From a checkpoint of a small image classifier.
Model: 2.28M parameters, 24-pixel images, arch mlp_mixer, norm layernorm, activation gelu, patch size [4, 4], layers 8, width 256.
Training: normuon at rate 0.005, 7700 steps, batches of 384, held-out accuracy 23%.
Data: trained on crops of objects in photos (Visual Genome), 123503 training examples, 23.9 epochs.
Rows from block 4 of a small image classifier, named by matrix and row number. Rows with one number belong to one neuron. Each number is 500 + 40 x the weight over its row's rms, rounded and kept within 0 to 999. All counts start at 0. Numbers have three digits each.
After each neuron's rows are labels from the 100 images, of 14848, where the neuron reaches its highest value: "colour at peak" is the nearest of a few named colours to the mean colour under the peak. Only what is clearly more common there than usual is listed. The data: crops of objects in photos (Visual Genome).
# fc1: MLP up (model.blocks.4.mlp.fc1.weight, 512x256), inputs 0-63
# fc2: MLP down (model.blocks.4.mlp.fc2.weight, 256x512, transposed), outputs 0-63

fc1.212:431453465501531502508455463502520502495507573502470577512537491438507486484476499475520532555551484502546501524579512544473509507528477450485504463521480469520527488554455445471472517476483556
fc2.212:507529510447519536491518484509457525453539487531498443419553481527500560462526509431492551470547477466515475549477446507497594630555478558521485570508481495488486506507545518494557464540486469
colour at peak: black

fc1.382:470511458479560491568495435469521421491484556498500550527526503485507554485466446502504479469508462501477495507529557484514472557505527531505509515486581465501530449522513550469487471498481457
fc2.382:559503500464577572479482554519460520459538483425455446491483441489530493554479500542525515538500546527494564530430461488500523522540431542480544526522544521469481533402489465530474534491508500
colour at peak: black

fc1.304:499466500482529528549530466457461464541476509586535416473442466595473512512498474455552525550455481506512521541567526492408531538535509462553478506456529515576543542502548474483530484543500552
fc2.304:529552495475503566527463511498472497590568553473520448459487416436483471444512476535540456472495472448487424501526487573561458447528521450557434524546410497484507586508471503478488510501496498
colour at peak: brown

fc1.11:445442514496503484497501494467496424475573472556506456524451516541554471466541557447452477528509456520514471433513483542527485510496464544439532482445497529474532558552483510573572499461524457
fc2.11:495540509536446535484505536512468466491508471475513467561480520455523506510560489476588556500489525522467435516540464511420510401485477533483450482518498451512509486434438565490548529505565557
colour at peak: pink

fc1.61:481451485545445483509537534522460553507439527482459546489581502520465559528530487536514489483462405512521494538514508504527480491464508464547469538497499492541523409538497518558507521478483476
fc2.61:548464560492509476484495438416426521528537466454445472512489505534485566515503484562579467504514543540538441554493491535459403473567483492513627498477473487464476537500518507467564482464468549
colour at peak: white; pink

fc1.191:453488519495416480525561480512452492405454557474481582468574544497581384563471523477545546451479508486508486537534514494430511526536588483499499426532518459548487484506524491476483523568455441
fc2.191:529477445481548589441508475508492460471470513555441516499417567517540524511541543536496547452524516445525518495549480505447490518468494534471553465513514438506582410497493539488390510455486477
colour at peak: black

fc1.181:505456516601473508514471485513520504441532523506472498552544493441571479577490451512484523456465576543559440521501466492579486481512514507503472574505490549497528557486451390464524533447530483
fc2.181:436497522567510511483497385494540520494517518498579477426406516505538486483494438455488518501473488475520519600508601522518522525530470462530466471475516503510594485504529511483487472450467472
colour at peak: black

fc1.96:447514502557586499461498483440472511480497507520554558523528430506473496490511565479501515493497517427504418524513509525502567536510445504550474425452522468522480514524484565421471511447491470
fc2.96:632584538452545524500509515496522473540503558486551430503485542493458463526586519474475564513526523434537522519472503418520501515467532563453454507450533439521476513587543463530491444535511453
colour at peak: black

fc1.495:478571497462530441541492560475485510494485497467410531497432486507507500498475511514493497605467421473452494494466494481462487535518459499502524522450493489481456527473522501536507458521502540
fc2.495:424492523557516460566473445478444474460532536477560487511417534504524514491488510520475569534494508483499520498505496527518497552509455536535493464509492431502500550565540521495475490509521457
colour at peak: brown

fc1.308:450481490461543580561555490453486487503545523577396491518540542512447482516495504488484438490451496543476451475549472475509479481472541502461495519555507491439532510490474508491531483556472530
fc2.308:436518479604503480506498533574492494534477488513400532549521554458574453475582447448444579446575522533581464450554381544477477533495528499513439547513462519459412502556492504535555510472432468
colour at peak: black

fc1.133:514525501541540438464490510464461527481504541507418519532525502568475467512530481480560560482488528467594509562471493486550530490517523522511487518516459489547514490557427514518492508547503486
fc2.133:506497497493477506531441514530499575511539554466511493518561486503542496470499515462517515454527500518498520528518414517478453554446534527502522472462549503519471443448576457559523455576474495
colour at peak: white; pink

fc1.426:468438539540521485454446471445558453489533519477501501483528541507605480502526562458515485494494521518511464505558528499564511533475491477430506454514564486479500469481456453495467481495521550
fc2.426:413515491468485550448522485570506483550482502503556535471567454503566469514547414491536525518544434431495536543467533427471446432529455474522535475473452522529522510498437484544554531519517428
colour at peak: black

fc1.299:567481492473473558559478523459458522492526504510478496513556462478583584522533572500496519477480481481501527478554559475396586546475462491503509552498438470489397504509505516544486538457453510
fc2.299:465499518537451516470427495477450524468517556439527540514485552529498483493457589453517534461442512485505480490472457457542567541542509517480523534501455451569587463577502493456521520498533580
colour at peak: black

fc1.330:486551530498519611455543485435503518488431440521508559477529584512536498465501471556487481497430585507500469536575488538534543465446467429491515460486486453403470519552557519495544533431512508
fc2.330:440517507492488478494520532540493446519501512485494471513448505525522599478551478508499466508494477512532524600450574526530496469431506461428464553448504576528463456532505548567513438483457501
colour at peak: black

fc1.197:495509459451484471560475543495523542495480554480470518556469512495517441540559505520456580443473475519482503512508534537538456524506523530518456500540476501533522520563494403479466500491453552
fc2.197:482487504517506496424562573535511530530493476466487497559446503479546534558438458488470513580396456501530502525480533535456510513527524460568544461538426490527493491455506486510456509513522488
colour at peak: pink

fc1.457:522559459486461460561452507549577548513522529485521515516521497496478461518455492489514507474502496518424389511480420500466497540496456576495522609459484499538432497521437561536564531454512452
fc2.457:523559491507501513525503502481508549498482540431530445497455522533480465475450566554522495470482500477540532486587599430493391530496489493549503549496550551536543460446541474617514438535488532
colour at peak: brown

fc1.95:484477460501552423495482463496509571527517500519531592450486519463614420462461497507431501540524486471453581540509528519494533467534490532472518489539494469560500487469470523409565432492415476
fc2.95:582526496443467534460544567554512504474481472481487542529489437496497479437469556505499506479497495527486523536595500535479537552439591539588528473503444532513483536468505503501528493526544489
colour at peak: black