Weights of a small image classifier.
Model: arch mlp_mixer, norm layernorm, patch size [4, 4], layers 8.
Data: trained on crops of objects in photos (Visual Genome), 123503 training examples, 23.9 epochs.
Rows from block 3, named by matrix and row number. Each number is 500 + 25 x the weight over its row's rms, rounded and kept within 0 to 999. All counts start at 0. Numbers have three digits each. After the name is the row's rms in percent of the matrix's.
# fc1: token-mixing MLP up (model.blocks.3.mixer.f.fc1.weight, 128x36), inputs 0-35
fc1.0 085:504509485482501487493487524550528467495513527514487518500529516474527515500519533540490590520493499513490515
fc1.1 099:507514535504516539539494540479510501580477476511507460500495532504528500478507534518489490521500485488482533
fc1.2 100:519564521510499520479463524500535519488476506524541531502468510481511504517503476522473490497509471488484563
fc1.3 105:490476507490534484527468516515546510504452504473471488503471456522514485473504532504479479503473483540550510
fc1.4 089:513508532471487471461523525525489497497490447515533470477490515488488468483462442469472508523498504489504469
fc1.5 104:492547505436514474472518510443559471503507515489487476504465491508509479500534512486487515507476511515494477
fc1.6 094:497510493530488523512505510485541463498494533535526526521523507477518545473497511525572492512482485541488519
fc1.7 090:466496475476487547527463481493494465532508482463520494502551482521450513493524525488503464500476486481473487
fc1.8 090:496481549509528481481508519493551553507500510473520433542486496477539506498524490476499506502499532496501506
fc1.9 098:498525512524454527510506513511492481481475533515467524510542491552521547532506493484509490507520512535544531
fc1.10 099:518497460525468490526526493521528507517466536499516519537508561509478533498517534505529471520520511483463514
fc1.11 092:481486471542533491538519497526491505514494482527520489510526448448495486491472495465550492502497453486521501
fc1.12 075:501506497487536491506472489458496513480466415516536480490464490483474508495474511490515473503484485475525534
fc1.13 085:497478521485481465490530529501501473457500523502534547519503493504488498480467521486512494513498518545574522
fc1.14 106:480483496492486523492495493490484509557503468472494503537522585533463495511542480529506504506509487511498512
fc1.15 089:449494514469491505493529516494477466537493526504461499495452539496500480506495495496537546462488464492474525
fc1.16 084:497486497490478466514494459444457544496521517470500515519472499477481542491494544512493454504485479492523517
fc1.17 118:469530485499474471494506482499484523573501526487513522508501476545464499533479529528487462473475487482497518
fc1.18 101:507475556502476486493542477515521514508504456505520507500479526512514555523531458488525483476459496468512495
fc1.19 089:486472515486472517527477514476485511497523587485498518508541489495487522516500543487512479476469531522509520
fc1.20 091:469478489524493449489486506509513515492521512481506542543543472520466529527474520521514480533516499544489532
fc1.21 097:485487516548520483489487491480519509490451507532480479499480496487510517476507494513489434493498563508449487
fc1.22 088:506531527439498512523450491486511463474485488451501510485485505466464492477496515500511473526505456518525479
fc1.23 114:502483473518535529499476488512507459433504518523474476497505499459502545483510503495501463533528501506489451
fc1.24 088:469477527502463437509489460495538497501503479518482507498510470546509498512494507472500523446477459522508489
fc1.25 117:558473531481513488464522501506513490465480515456504516492483514485474513484516469452512518505534524481521453
fc1.26 106:489456480461500480482515539483514492505518539481507525501520481531463497544489511498507514478471497570500474
fc1.27 098:507491503490492526450521488520505501478484494528480534490506499485499465407506469460526496521500485510505521
fc1.28 089:438492503496445507541496469466484497468507457488510531523503530504466479494497497493507522514478481513456520
fc1.29 097:500522522520487527487472466528514466473523500475508530498544540499497519472506547500495538513530555518502518
fc1.30 108:517472495465497482499526480477438509534517558475500477520500481495496500481472478476534516490540486508492544
fc1.31 098:511522509526515507488487501490517517557442527524541513515502483502497477492485500545451512493475515551502527
fc1.32 094:515511505524524491463497497472500518542518479491480482475501493512511428510521459506540529503484454459485504
fc1.33 098:465486497450446514491488511456512517522470531519493514478492499499462494563486509497524500479505466524522485
fc1.34 104:504491492510462529504529492512508522523509500520505546480517541506503447458492489451508517499487468502437499
fc1.35 102:497518506473481488506561473488468479472487465450524485508466544500520480499510481499519501517497450469494529
fc1.36 080:467455472487463500500495482505509497510538481483572472487511493496486496447491469506466541501482485522503489
fc1.37 110:513472539536488478534528461469503490476458478499520510466521443547498513495516510489529486500527494527502502
fc1.38 096:452531514505478498514494502503463512503498444482455512565514494524540521486507486529521492511513476486534492
fc1.39 106:519493497484440483510511488517495532495481484495524531521525505465500504541491478528455498459528520541509546
fc1.40 111:552502510491454508478503459528455484477481484522492461503505495553494531522537470501532515478502485514506486
fc1.41 108:541468512476513499519563510517457499470503488509472523509538532527533527492516502474482509535528472510495516
fc1.42 098:490536495499539498516510481488487549482496512491541485515517497481498492504527538510472536504552504505426494
fc1.43 109:527487478498521542487474495537519463487497500488492456523482491475504508522511490472459463525496531540499444
fc1.44 090:485489488461483468517526527475512481475539470474513472542527541505490479468457525471498513493526515525498529
fc1.45 104:510502513501484472503490523502456495461501430466471530502485433495508509502515497482478497520471535477506485
fc1.46 086:503514488519452485507534518496488477491520509480485509493531549540521568536486479525499498454522486493500518
fc1.47 120:537469506480493525491454529504513514511462541490497487527514430511499490476507491501465468474525490530508470
fc1.48 110:514504508492496543493532472469461505511525523443516508513500544513515496516472464498469507528497449508468524
fc1.49 080:510513538487518503492534491517532503502451506517447523522466470507543524521484517490528450476511487528521512
fc1.50 093:503506486549510526505446487526548468491464508512513489498492453499500540528510520452486538489504486479488490
fc1.51 106:519538499507494524479481548496510519478462539502487502502508521453510486507495520533437497497458541487490481
fc1.52 109:506459503525485476484539488552488519499509522545532487531490498516475483517514470485502514519512431497530512
fc1.53 098:476529477529504467476484531435454509461516506472504506482528522542504490499488531490513522502526527519519487
fc1.54 093:528459483514465497479488534526527446524496496513447514479459544483519511507475502466483539506502505495497501
fc1.55 095:480460500496469465486512495477503500454540477494480466524553512529454529482535491479509507485484464514499509
fc1.56 091:569471483516495490465534451501536515504517478453500511503487531496502482536508462531532497513502507509495493
fc1.57 103:469469495520525529517531496509488484480497485517479483527487476437509487439515545488497457515518489500528487
fc1.58 097:487564489484487487503490571480544526481462498455519503491525504504497517499542458508499502519509495494508496
fc1.59 098:513486476496526491512514502472495497513486494509488493513482434457477550493457521450509481523452529503488491
fc1.60 103:478510489486491460547504512491547504438484535498509450482513495485491497489486554520480473472506500510489474
fc1.61 098:464519483476470506501542489487466531504520444464476528510478480528517494532492505474456505467507525517508527
fc1.62 095:465475503466446502473504483497522495541498536507504514518509561500493519504500494537479465477523507497493554
fc1.63 115:495505503498529518529456489468514559450523482508500518491459500507470484493515516470474478520491482465505452
fc1.64 108:505473531498491528474509500490487496501486452518515528501493520558472493561537481468544508508496489483475527
fc1.65 101:493526476517439464499493523528523522477461504496531506505513485465496506509537526509499533484513519488547549
fc1.66 112:477481510517507465501503497466501477486498529541541498510551548470517505522511496517529504525527461459516467
fc1.67 098:531531469513516464516493523507502497522515488506506467533491409475510496496500513501465511509498502505532545
fc1.68 096:471527516471537522508527443485482535529529481507452473504536506516508479505509493526480505475511522479457510
fc1.69 094:461468499442456482474495452497482501471518504504476474498507521508500530514547510537513476474478471482491504
fc1.70 107:501541503516540498519541521487504504522502498512467480500496549485487521494502474477464521493461495452495564
fc1.71 108:548480469499532481489451517507472519478505519508478497498481502489497507491460491513480446529489543478500446
fc1.72 085:530513505457532520500496450541537479465499485497461507485481462537502527537510500519509470497493523507509461
fc1.73 078:472493527480534489526522464504530525512504516542457543523500515499519549540494492480510510535532491511509534
fc1.74 112:497496505497486532501547504543511490521501505522506529494488524544503498553484494502510570530486500483449514
fc1.75 088:490502505548528494505510512525509508539507542494454480477519455499482475475508487481519571496471474501509514
fc1.76 121:513477532473524488504552500509501517487475523492536510495497488495528491493522536505495472560470487473564482
fc1.77 110:485492469469468514495522490490539489498487537517476519508452497563492509506507519526483553449500508484489509
fc1.78 092:483488496491470464501494523486485492554458493461451503516518472487510520477505513504504510476531557518456492
fc1.79 087:527540476493478484525488498509520531507505515517543535516507510535528517571513496513499527549478480521495482
fc1.80 108:481455481537524519524486492522470527488496530480502464522523503437503481467504497527488494522512535475543492
fc1.81 107:517501472494438529460497489537507504531503486487527531485537543529496503523495469516511530470506475499475534
fc1.82 128:453548507529494510508471497531501496525508506508509489514504570466501480518501525512536513478485552493512534
fc1.83 102:521513494495509531511527526499498505472499499484460519509489580453487515549494484508501538480455509507524496
fc1.84 099:542519502491505504480515502491475487482518487505510544504472515505497480498481443459504505507441560525535509
fc1.85 107:480529520522501488520521470503543482456486525492513526496494424484505522470516508491499490470477502497507443
fc1.86 092:482513498486546466468514477503489537476539527528564505509488496487496488520509515510514460524471491477519454
fc1.87 112:473535541482459542531483489524527525516505528494500488502502535501472501517448492476494499451488497504453514
fc1.88 084:488535494503476517508483496500522474489488524535486513485471484450499503497524504480499519500423484509522565
fc1.89 120:442440513498479504575504467510509453531524506496489514491490498522518487512489515483509524502485487515483485
fc1.90 104:499485482529500507492472518491540477532508514487478515518521432524562502511475500443518507494498518476518501
fc1.91 085:516553488539547541520510514534527498521483542460450490504479474509518483478502489503484533506497498485507523
fc1.92 117:515519496515499498465541487490526503478512491489489455507477490411476507477490495495519528499515527523486547
fc1.93 088:516498519486475510463506492487475490574529477522445529533543498498516490492532508473508509503492486501542509
fc1.94 076:478467482464512494565501511494526496473500444523486486508507510558488508440499526495512517494493504478496506
fc1.95 098:484507523443491497488498497452499502489526522510418490517497473493501481512509465490527531475511490513462524
fc1.96 089:525523504519508505525509475493510480534519534515439556506491528534501532523494501479555522498494529480516507
fc1.97 105:512477503519499513510473439536536493484507490527487505539471478510514458490507537508440477489477535492508492
fc1.98 091:517493514490488494538539513489524506545493515538518531505493501526500489510478499474511483464516575516449514
fc1.99 093:506470522498464485512543497516496487505497547489524547523513513508462548507493516513542476522488509517555518
fc1.100 119:490512488553475489506509477527474520532531507479458488507448518516541484519492522495497497488458529480458477
fc1.101 111:454493492546465482508547503535504524509495495479499467490522466479536511527534499504550484529486473512496523
fc1.102 108:448488512516460458512528517510494528526466495455492529504501494470482451513498465477512485478506455522505490
fc1.103 101:469472525535481513498525528522494511493521552468507523496500500521525543522505519470529494545515547495524531
fc1.104 113:525496512485475526470528517491494513507531550504464479498534483516471512561522511511492562483485486524488482
fc1.105 095:534513522508452477519519500530498503487490519520509498495563550504500550535479488521513504502472529532514529
fc1.106 098:503494533492489487499508481474496469451520510483519521512492437499493571522474528515509469481475513518525484
fc1.107 092:485464511461419487512495503511491516499544514485537504480502473517500494492496494497490488488492499469449448
fc1.108 091:511483523526545490501489468496514467491501499446498518450484503531482500503462528503474490543523542463478497
fc1.109 092:506512520507482481478505480552505486457487495533567510509544488500497519530535492518521511517498510527554500
fc1.110 103:505461503492549481531500495483489505523539451497479510471481550513471494496468471528503461529529513515506475
fc1.111 100:500484500498470525517495478481500462476489467513471545495490550491514540527505452482522519473512469464509463
fc1.112 108:487488493501512508459520487511475519467519471490521505493525538475490558547489488493527484478456472448501492
fc1.113 108:478515496513475528506494460519506497518508526533524494499572461444532497498483534483478495488511499504543487
fc1.114 099:440514527525473495495505506480482480546489507481526484508535540458472506494467489513550536486490523488513508
fc1.115 110:484532482530465505477511486547524494556488485531491476536500539506480534538544496482513521483517498484483510
fc1.116 113:459449461520497466534500470480479526533503482483512520491487503529510505514451515511510550512519513524509533
fc1.117 085:514503491488518501461516522472530476507476483534462441498511530483472479432497492469502478498515505524519479
fc1.118 098:476501503532468515463529461501509505499522478517493528475470482492510462547498431486527512497468472486490496
fc1.119 093:531500514473534479546505522489446515514497510474538471514508447449493512496464499519498475498498495488492462
fc1.120 092:492471488488540515491478487503490515495518488476493504509479492425501444465527489484504522551524472512495467
fc1.121 093:499439514493481505494476471473541495504487521510518542481534537541491507528499539472500498511546515524524489
fc1.122 096:495529490472515497527480499478494468486509473430502483534517526516508502517473546515478465502469532527534513
fc1.123 108:488497494460518498474499489509529466512507560465529521518493476461485516450508500511491528530478523452523501
fc1.124 103:551506508482540523508441475526504487495525484494549532531467503476543492475493492476486489509505497531497473
fc1.125 109:518502472518497486483449498481458469510518494530534513477482523516506503544527505557476523478491490543474481
fc1.126 111:493489542477533516492530465549508523495460539495490487515498527475530527443499461533488494490506514476498493
fc1.127 101:488518537473504507500547492484520529517472545506530484516494495508536523474472481461493476521525504477451541