Weights of a small image classifier: 123503 training examples.
Rows from block 2 of a small image classifier, named by matrix and row number. Rows with one number belong to one neuron. Each number is 128 + 24 x the weight over its row's rms, rounded and kept within 0 to 255. All counts start at 0. Numbers have three digits each.
After each neuron's rows are labels from the 100 images, of 14848, where the neuron reaches its highest value: "place" is the part of the image that holds the peak; "colour at peak" is the nearest of a few named colours to the mean colour under the peak. Only what is clearly more common there than usual is listed. The data: crops of objects in photos (Visual Genome). In brackets: how many of the 100.
# fc1: MLP up (model.blocks.2.mlp.fc1.weight, 512x256), inputs 86-171
# fc2: MLP down (model.blocks.2.mlp.fc2.weight, 256x512, transposed), outputs 86-171

fc1.453:159123087163158089111111116164169119104149138089099133162111106158147109131122127121097129139132116157112072139100090113090119141132149145121120125119098145147135117136160155135139068164174075135133120117139169133159104130078109130163163091152154156145134126
fc2.453:116099165147134141155139104099136119139119154145098122079174133135167141172168130153127120132166116114184114131109103167143145148143097101100104165187100145114117119126103128151079172090136149113127114146129090139105092142146152109126128119134119148142103146
place: bottom right (51)
colour at peak: black (31)

fc1.216:131153095118094138173116132070123123142112136073101127116097137081128142126142099129098137120121116119151161092143109102113133162153116098141143130123162099136120187141100138151117138137116117150135123092104119133149134156140165100146166102094130135150084132
fc2.216:131128168153165171132150140121159109143136184137154100122130171107111137137090111112148154105156123139107099171139138115117119146112160118085108126112120149120143107176153120092130170122165150141112113125121103111145103145124127130116100147104113147145192124
place: bottom left (54)
colour at peak: black (34)

fc1.220:117148134126169156136119159146122105120168105141124138131131114106103073139108172103169128135165067096131137145128131127154103103153112117068178107131119094055134112138101139122099112123127137118120127143117120133151162171153119074133157148080145111118134146
fc2.220:143134162109134081144094128113117110119085119082115095137075129136157155117133107103110118100115133098096100123118146150123152135121135104120168126136147110173125166137121078160146145113152112103130156107141154099112137107129084112126115100124170130162100105
place: top right (58)
colour at peak: black (30)

fc1.404:124155127106115105156096110070110118111135161111092114160133113113162109125093109106116090128100135125099148133125132167134112089142146164140117137112141094150094136111131142092119141142089143126138122072167109146118134181101086139111106137114154150094114131
fc2.404:143113122128124109117156119166166102119139162096130135104174164143127127133111145143133133138116105114127142141111137137122141107101133145143131123138122152135171169131099093135143111097133169099102104135153124075151160090151154147070141116208140148136098120
place: top right (37); bottom left (33)
colour at peak: black (39)

fc1.304:144143162103100119113094085106170144162136145160159110154130135155088160163105101141115119140102111173113105174135109120127099140120158147129114171135160102121137155099142165133139147103074176074127099111125113123187125128187123123114147122093165152155129125
fc2.304:109139170128117117179107128120090090148088137108128150108150113106098178111145128148125125131097134123106120146158109081145127153131142162167147115178081117115143133108128091151084094153122126109110113145157116131110058132106121108130142121135154112116124106
place: bottom left (68)
colour at peak: black (37)

fc1.315:149123119188118102104083186121096083098113133136120149125093160115169121111185132091126111128142120122123142140146134148153149144135142127135138126144122119131132151130157137114125144148160154122115080140119109146093107082124107150127107167048138140120117129
fc2.315:139109115148119145119141131158136106138132140118154085141154136130125115098132136109124160131073093121115093102136139146153145113125110101106151105133118107095070135153146091129136118129146149137125112148152138129141147135137142122139149148130094156137115113
place: bottom left (42)
colour at peak: white (26)

fc1.430:146168111146103100136122109104157122099126153183121115154115121101161135121124121133132125126144102117146137127071115133155121178125130138140112131094125149147107171130079172152149123103180109098134110120108126094132147115134116165128159165136126088145119120
fc2.430:103130137115119158096128149144089128131156141079120106078129178112108124166167105169141136121120106148146108121170120116103183090099107164164157078127130101150131125129165141147159130089160145139147136145120149146102078169134114119131113090066105074094155151
place: top right (88)
colour at peak: black (39)

fc1.298:094114120128150129176144127145132135158137095111146114107143128145134114130114052126099142145092164133117159143135130128138152095110214101152119150087159101107136127123104095125130132100133149137139145079101138102129131140100111148155116100126131124106149123
fc2.298:127123173108154170118153139106145138104096150123140077123068164141096118100131133111142120109160142139126095112157084123155083127115076148138164114111109127144122129141167106151097126124132133130112125178124161077126150122117092097139111159115133159124121137
place: bottom right (46); centre (35)
colour at peak: brown (62)

fc1.434:135125146096165134130125117144150166125081116140138153130113155161097175130115120114127126130135109150086131081092093143109102134131142119104139132113138129093085137170081155105147124131188141151129131177127093098117142197140096114133134158139127129120121108
fc2.434:144122148138124112144154114176110122101137128114114128111095101133107079117140147115098126122141111134147100136144137080161156140145136145156174133109096114137158133114115112136055113140142132115140126071102102087143097104121166127130160125127159099136118137
place: centre (27)
colour at peak: black (47)

fc1.489:118117136081127154119081117108133116147135141127140074123141141108114126089135143098089101144116158148153125161166097168158083113154087164141138118107120159105123140105127114098121128186118141154169122118138109140119126141118119130132114087107129133138124125
fc2.489:165111129102135118175105171167169165155123131135094131109156147163117143113134160123123140149111116073116153149080102074132123090144108116134157114135117127162113133132124116133148132119125112132122114142101126107126121162158154148106183155173110134121148111
place: bottom left (77)
colour at peak: black (56)

fc1.292:144141130115169160130114095079147114125124126117166109143095151087158146107102147103113148122128123147146166102115157159105155154161040117148172141123116113108140082130147107139120129075126123087095107123146123104141140126145107094157172101137147130173108132
fc2.292:131109134153110118098112149154094116127112125158126104123117102166155128138127128099108124098100098103121120105156105159124146114102144145177123130120117150150138119130121118126147131127152143175103111070092132157122117164111089105156156135164122111109111141
place: bottom right (61)
colour at peak: black (42)

fc1.40:110149159134118172109133159125108143124077156178146161113105160143113146150141149130127146180125129115165121116127171145110115116106140112135117136083143129108080119135150156170124116105136104134155161179105161118142129116126118113142133135077159137157111164
fc2.40:146132077100102112111130143084148085119136085104105099119106105136161094149124134126142136124101097120127124135125126115124178088136166153079127134150118136172125113133111144077119157107065152094100138082207112112146119142174145105120149111127127144126129090
place: top right (47)
colour at peak: white (33)

fc1.388:130144139142121077178090143167102151153151107146153157124106153183127182126110107116133127128094121080127125137137111148097137118133152154177133134093094112146144086142137138182152151136096123105164108077117100116133126077115086080103112104144120174096082101
fc2.388:098150111151142166116144095115172104126115180111123112134152090135124135133138133117095129130116113102066118116118166119194156104117121152098130139119121153119116131122154114135125094165102117157127178132176139148151148135155148131112108092091103129093141130
place: bottom right (49)
colour at peak: pink (29)

fc1.417:098166140129189103132163138123129085106121131152170113108125161160123115158076140106158146078151133111128091130123099118126152132136115116132136143136162151141147134140138164090125124133125132105124144117125143106113116124138130115118130156066127153086110080
fc2.417:147125099140092127098142122152114141143126132105085106140131128120162153129158147102175157140142141063144131117120096129121156160187140139068099104131095153122129107135170120111131161109122157151146119090097158117115113120147099161153113096145144109123136141
place: bottom right (49); centre (36)
colour at peak: white (25)

fc1.496:148125112136134153171119136144129168155145125132148100109146120172137130144120141120106149119134137116103113122082140121148105179129147108115051110122147114110098118129127143100101164130125099124144096114128155157084172142114134139105110141113118095135102147
fc2.496:149138143154140124108108096122121153174130076137141081139133167125149105139106140124148104105160177101180130124122152113128122095142125139087147118105133121119135121137155118125158133093113145157125137103135185123154147159128122119156147102140164117142094103
place: top right (55); centre (34)
colour at peak: grey (61)

fc1.229:118145087085108154149126126106155116127113138127119150117155124172144163100096115142166134145133112107147136121110126171098113112156116141145123125172182136150121108129156144163084167121098141141178156109139130138108125183147091134156140143130127123091135130
fc2.229:089091178101129128123147122098150117124074141113127157119130146134148108160123148140171122128125124128131070101109168099160150112111110111090117138172146125140129131099118161125129108121146145103168093141122159151136146158111162144100119141120113149136108126
place: bottom left (44)
colour at peak: black (49)

fc1.377:093182129131135156151135093106121114115119130111097137068150135088150109106113086151134153101129120117149145132124180152150149158121134122119118092109143118141127116129123154066100118143109167123071195111108136098165124190154117130110153148121126144124146125
fc2.377:131095119130105114112153136121147103161119130100155128151096136131175132118145180157111143149099121132128125135149136155113127073163123121125155104140115136140084168122121083122103122121126115132135097106097111152114131122108137121179153171109091133098103132
place: centre (28)
colour at peak: black (30)

fc1.228:100178162104116108133123113150173119125127102108146143118190114074118142116160171166164074132145149090118106115114109128135138142145134115126132139127113156099079137089105139129154090115090135128132137159137145132131127107092122085160175114157136136138159102
fc2.228:132076180103145126167137086124161107160139171135139156125128101112137170121103102126132133079095123109104145109127129140156117111074138183126114102152148107152106147183131172145105151121146135082101148113111146119111145137093120103144132124130164157124170064
place: bottom left (28)
colour at peak: black (29)

fc1.286:123111099130151136091140103128129142148108127138121147159113126124071166133158111087101165126076116143182116134125129119095182106136118142132141124113146136166090121140123119143109094139131098090122124119136154113125129149126103144146106119150155089094120168
fc2.286:133137118130113158155084139134128137139141136126098135131117114103123148136133144141161148117133130141129109145124108180174099134109135156096152098113071132099151129122121170095126128108102116176121083152121117153130115135131122135106116111121114105173161109
place: bottom centre (46); bottom left (28)
colour at peak: black (36)

fc1.492:102179091151110153145103183137115102172097134083143096109126149147136127097135115142136127134140109102106180140111128125174105089184077103080130145117145155163106167139123129108127124133134104091083115133127128141153094185127114138131112124101143173114087160
fc2.492:096142112123131160117147136166136107185115106106116169142095119115164162127147094115094127151127103131131137111141142132099184182153135139152184093149163118111141096140131091176107167139132084147133116106133139067094170114153103157094124154129150119146141134
place: centre (43); bottom right (32)
colour at peak: brown (60)

fc1.25:080132135167138148139146111110158145134103137117147080144140189132100088162082120158138141125098117101122116127099119141120099139160100138122088138143079141163096176146170163137143110133189136121143108153112124106119153109127102091148137111096127101131146131
fc2.25:147095142148151117096120089096138132130135132117143143108131129069152157124127126108126107120171103108106145153132119161157167144139118100126172159144107107080132114152081123173054089150150103177102119132155100141158128125117110114175115081102127141147071123
place: centre (69)
colour at peak: black (68)

fc1.92:136160168114135083134102109135156103088134126113137156122098109134135141122083152084165154141134119128121129059122102152100100130172173152132125140170128176123135109126134083139124099154126117126169140146160108089150147085141127121166206144109105130140117136
fc2.92:128107096093136146163138160121111131135131128080111105106117142147119139185137159143102156149138090137128120161116137104137146132114096147111115114149145122102142155109112129154122137120158133082134119140102123158152099155159153104134138123119142133163073151
place: centre (47); bottom left (28)
colour at peak: black (34)

fc1.79:149101135124133153137140145133150134093118074082121115097150163116101149117143103122121151137131148139109121132133131108104109097145172130167145162147106115140104093119094158133114128157135106149134113140097113149126110116116126148119181157151123164165093082
fc2.79:140134148123112145128120146155152117155114159151157118172141134183132119117150126107092127091156141146153106116147171098103143129135127148146116164130138136117124116153136148149107138100163107158142120119136120096149115078148138146151102086172135116153142130
place: bottom right (58)
colour at peak: black (39)

fc1.166:100108094083142101104116091138152123120157159125150092129152111146137153134115133135150114150111109141168105125145127131127130136152087178157160113169112116095124119130153153178157117131157129147110090091155132162151108183129152138096113122102132143128156108
fc2.166:110085138134102119121154152163138154144141141135116138121112122106118090123127076105126168145148129148088126138152126116108088109112111159125089214121123127082117060155116119101119121127146156140133117138093119098148144134106110111130129129163095134149176085
place: bottom left (64)
colour at peak: grey (62)

fc1.95:126198124104111158120121143124088065165151169150142094128136132127136130137166152129104164109123113128149158183111095093099133115113128124112159127121103153166125089104116156126105103140102131135156110137133135144111160135138132117126141077128143144117086190
fc2.95:105130134149103116111149136133164126117074171096129144105085133151149135111147117158157119114100091125183096124128121152129128105110146115127142119154133122108140127180173122118169129134132143106137118132131111134100146118128153111092105132112134151154138132
place: bottom right (44); centre (44)
colour at peak: black (29)

fc1.345:131140098112162170143098075124137123136138151169113150172125103119141085117132140140155145131092134144108174115126147098102141113176097112095076141085122135117122142119137138161118089085120134111106120169162159130131147113119109120109122139095145167145130136
fc2.345:171123104116120153115088139119141131138148125138117148111163148123097131138143188124117144124148133100123153129142094139138123196142124104138153128170159111108142097142156125152116114124155136154126132081119149114148128133163113177134077115116121068139091102
place: centre (61)
colour at peak: black (42)

fc1.189:057129124091116135146103082131119092137103160121072148136144119101120154152106129132195083128165166122158174092122112121103110168120127095077153180103128101119148124153081100109151115095141113143070103138107108120138115130134142148129111151118147116150140146
fc2.189:126107135154121138145122137157101130128122137072110147121152151144133109082138115091131122118137147145107093125114126137125138095102120098107118116154136142111134175117132142140070098182117127173141155141107115144106143117083139115115081125121121142087118086
place: bottom left (80)
colour at peak: brown (61)

fc1.242:124139121144146117133116095136139138109094136205130134066148172157156169134108127098149121097188121121118121127159111115094115117143124137121103132153145117140116107160102165095141152101118129135146149055131091129090105156180104168125157139144087110107115145
fc2.242:138147093082120099106110125131128131122166153115138090161111106134131135125165140105169150160134102120126130131119148124159134148114124152143141102128113124133093150132138145109182159139106145162097138129154133163144083099106098132144114141112122140119107144
place: top right (40); middle left (38)
colour at peak: pink (26)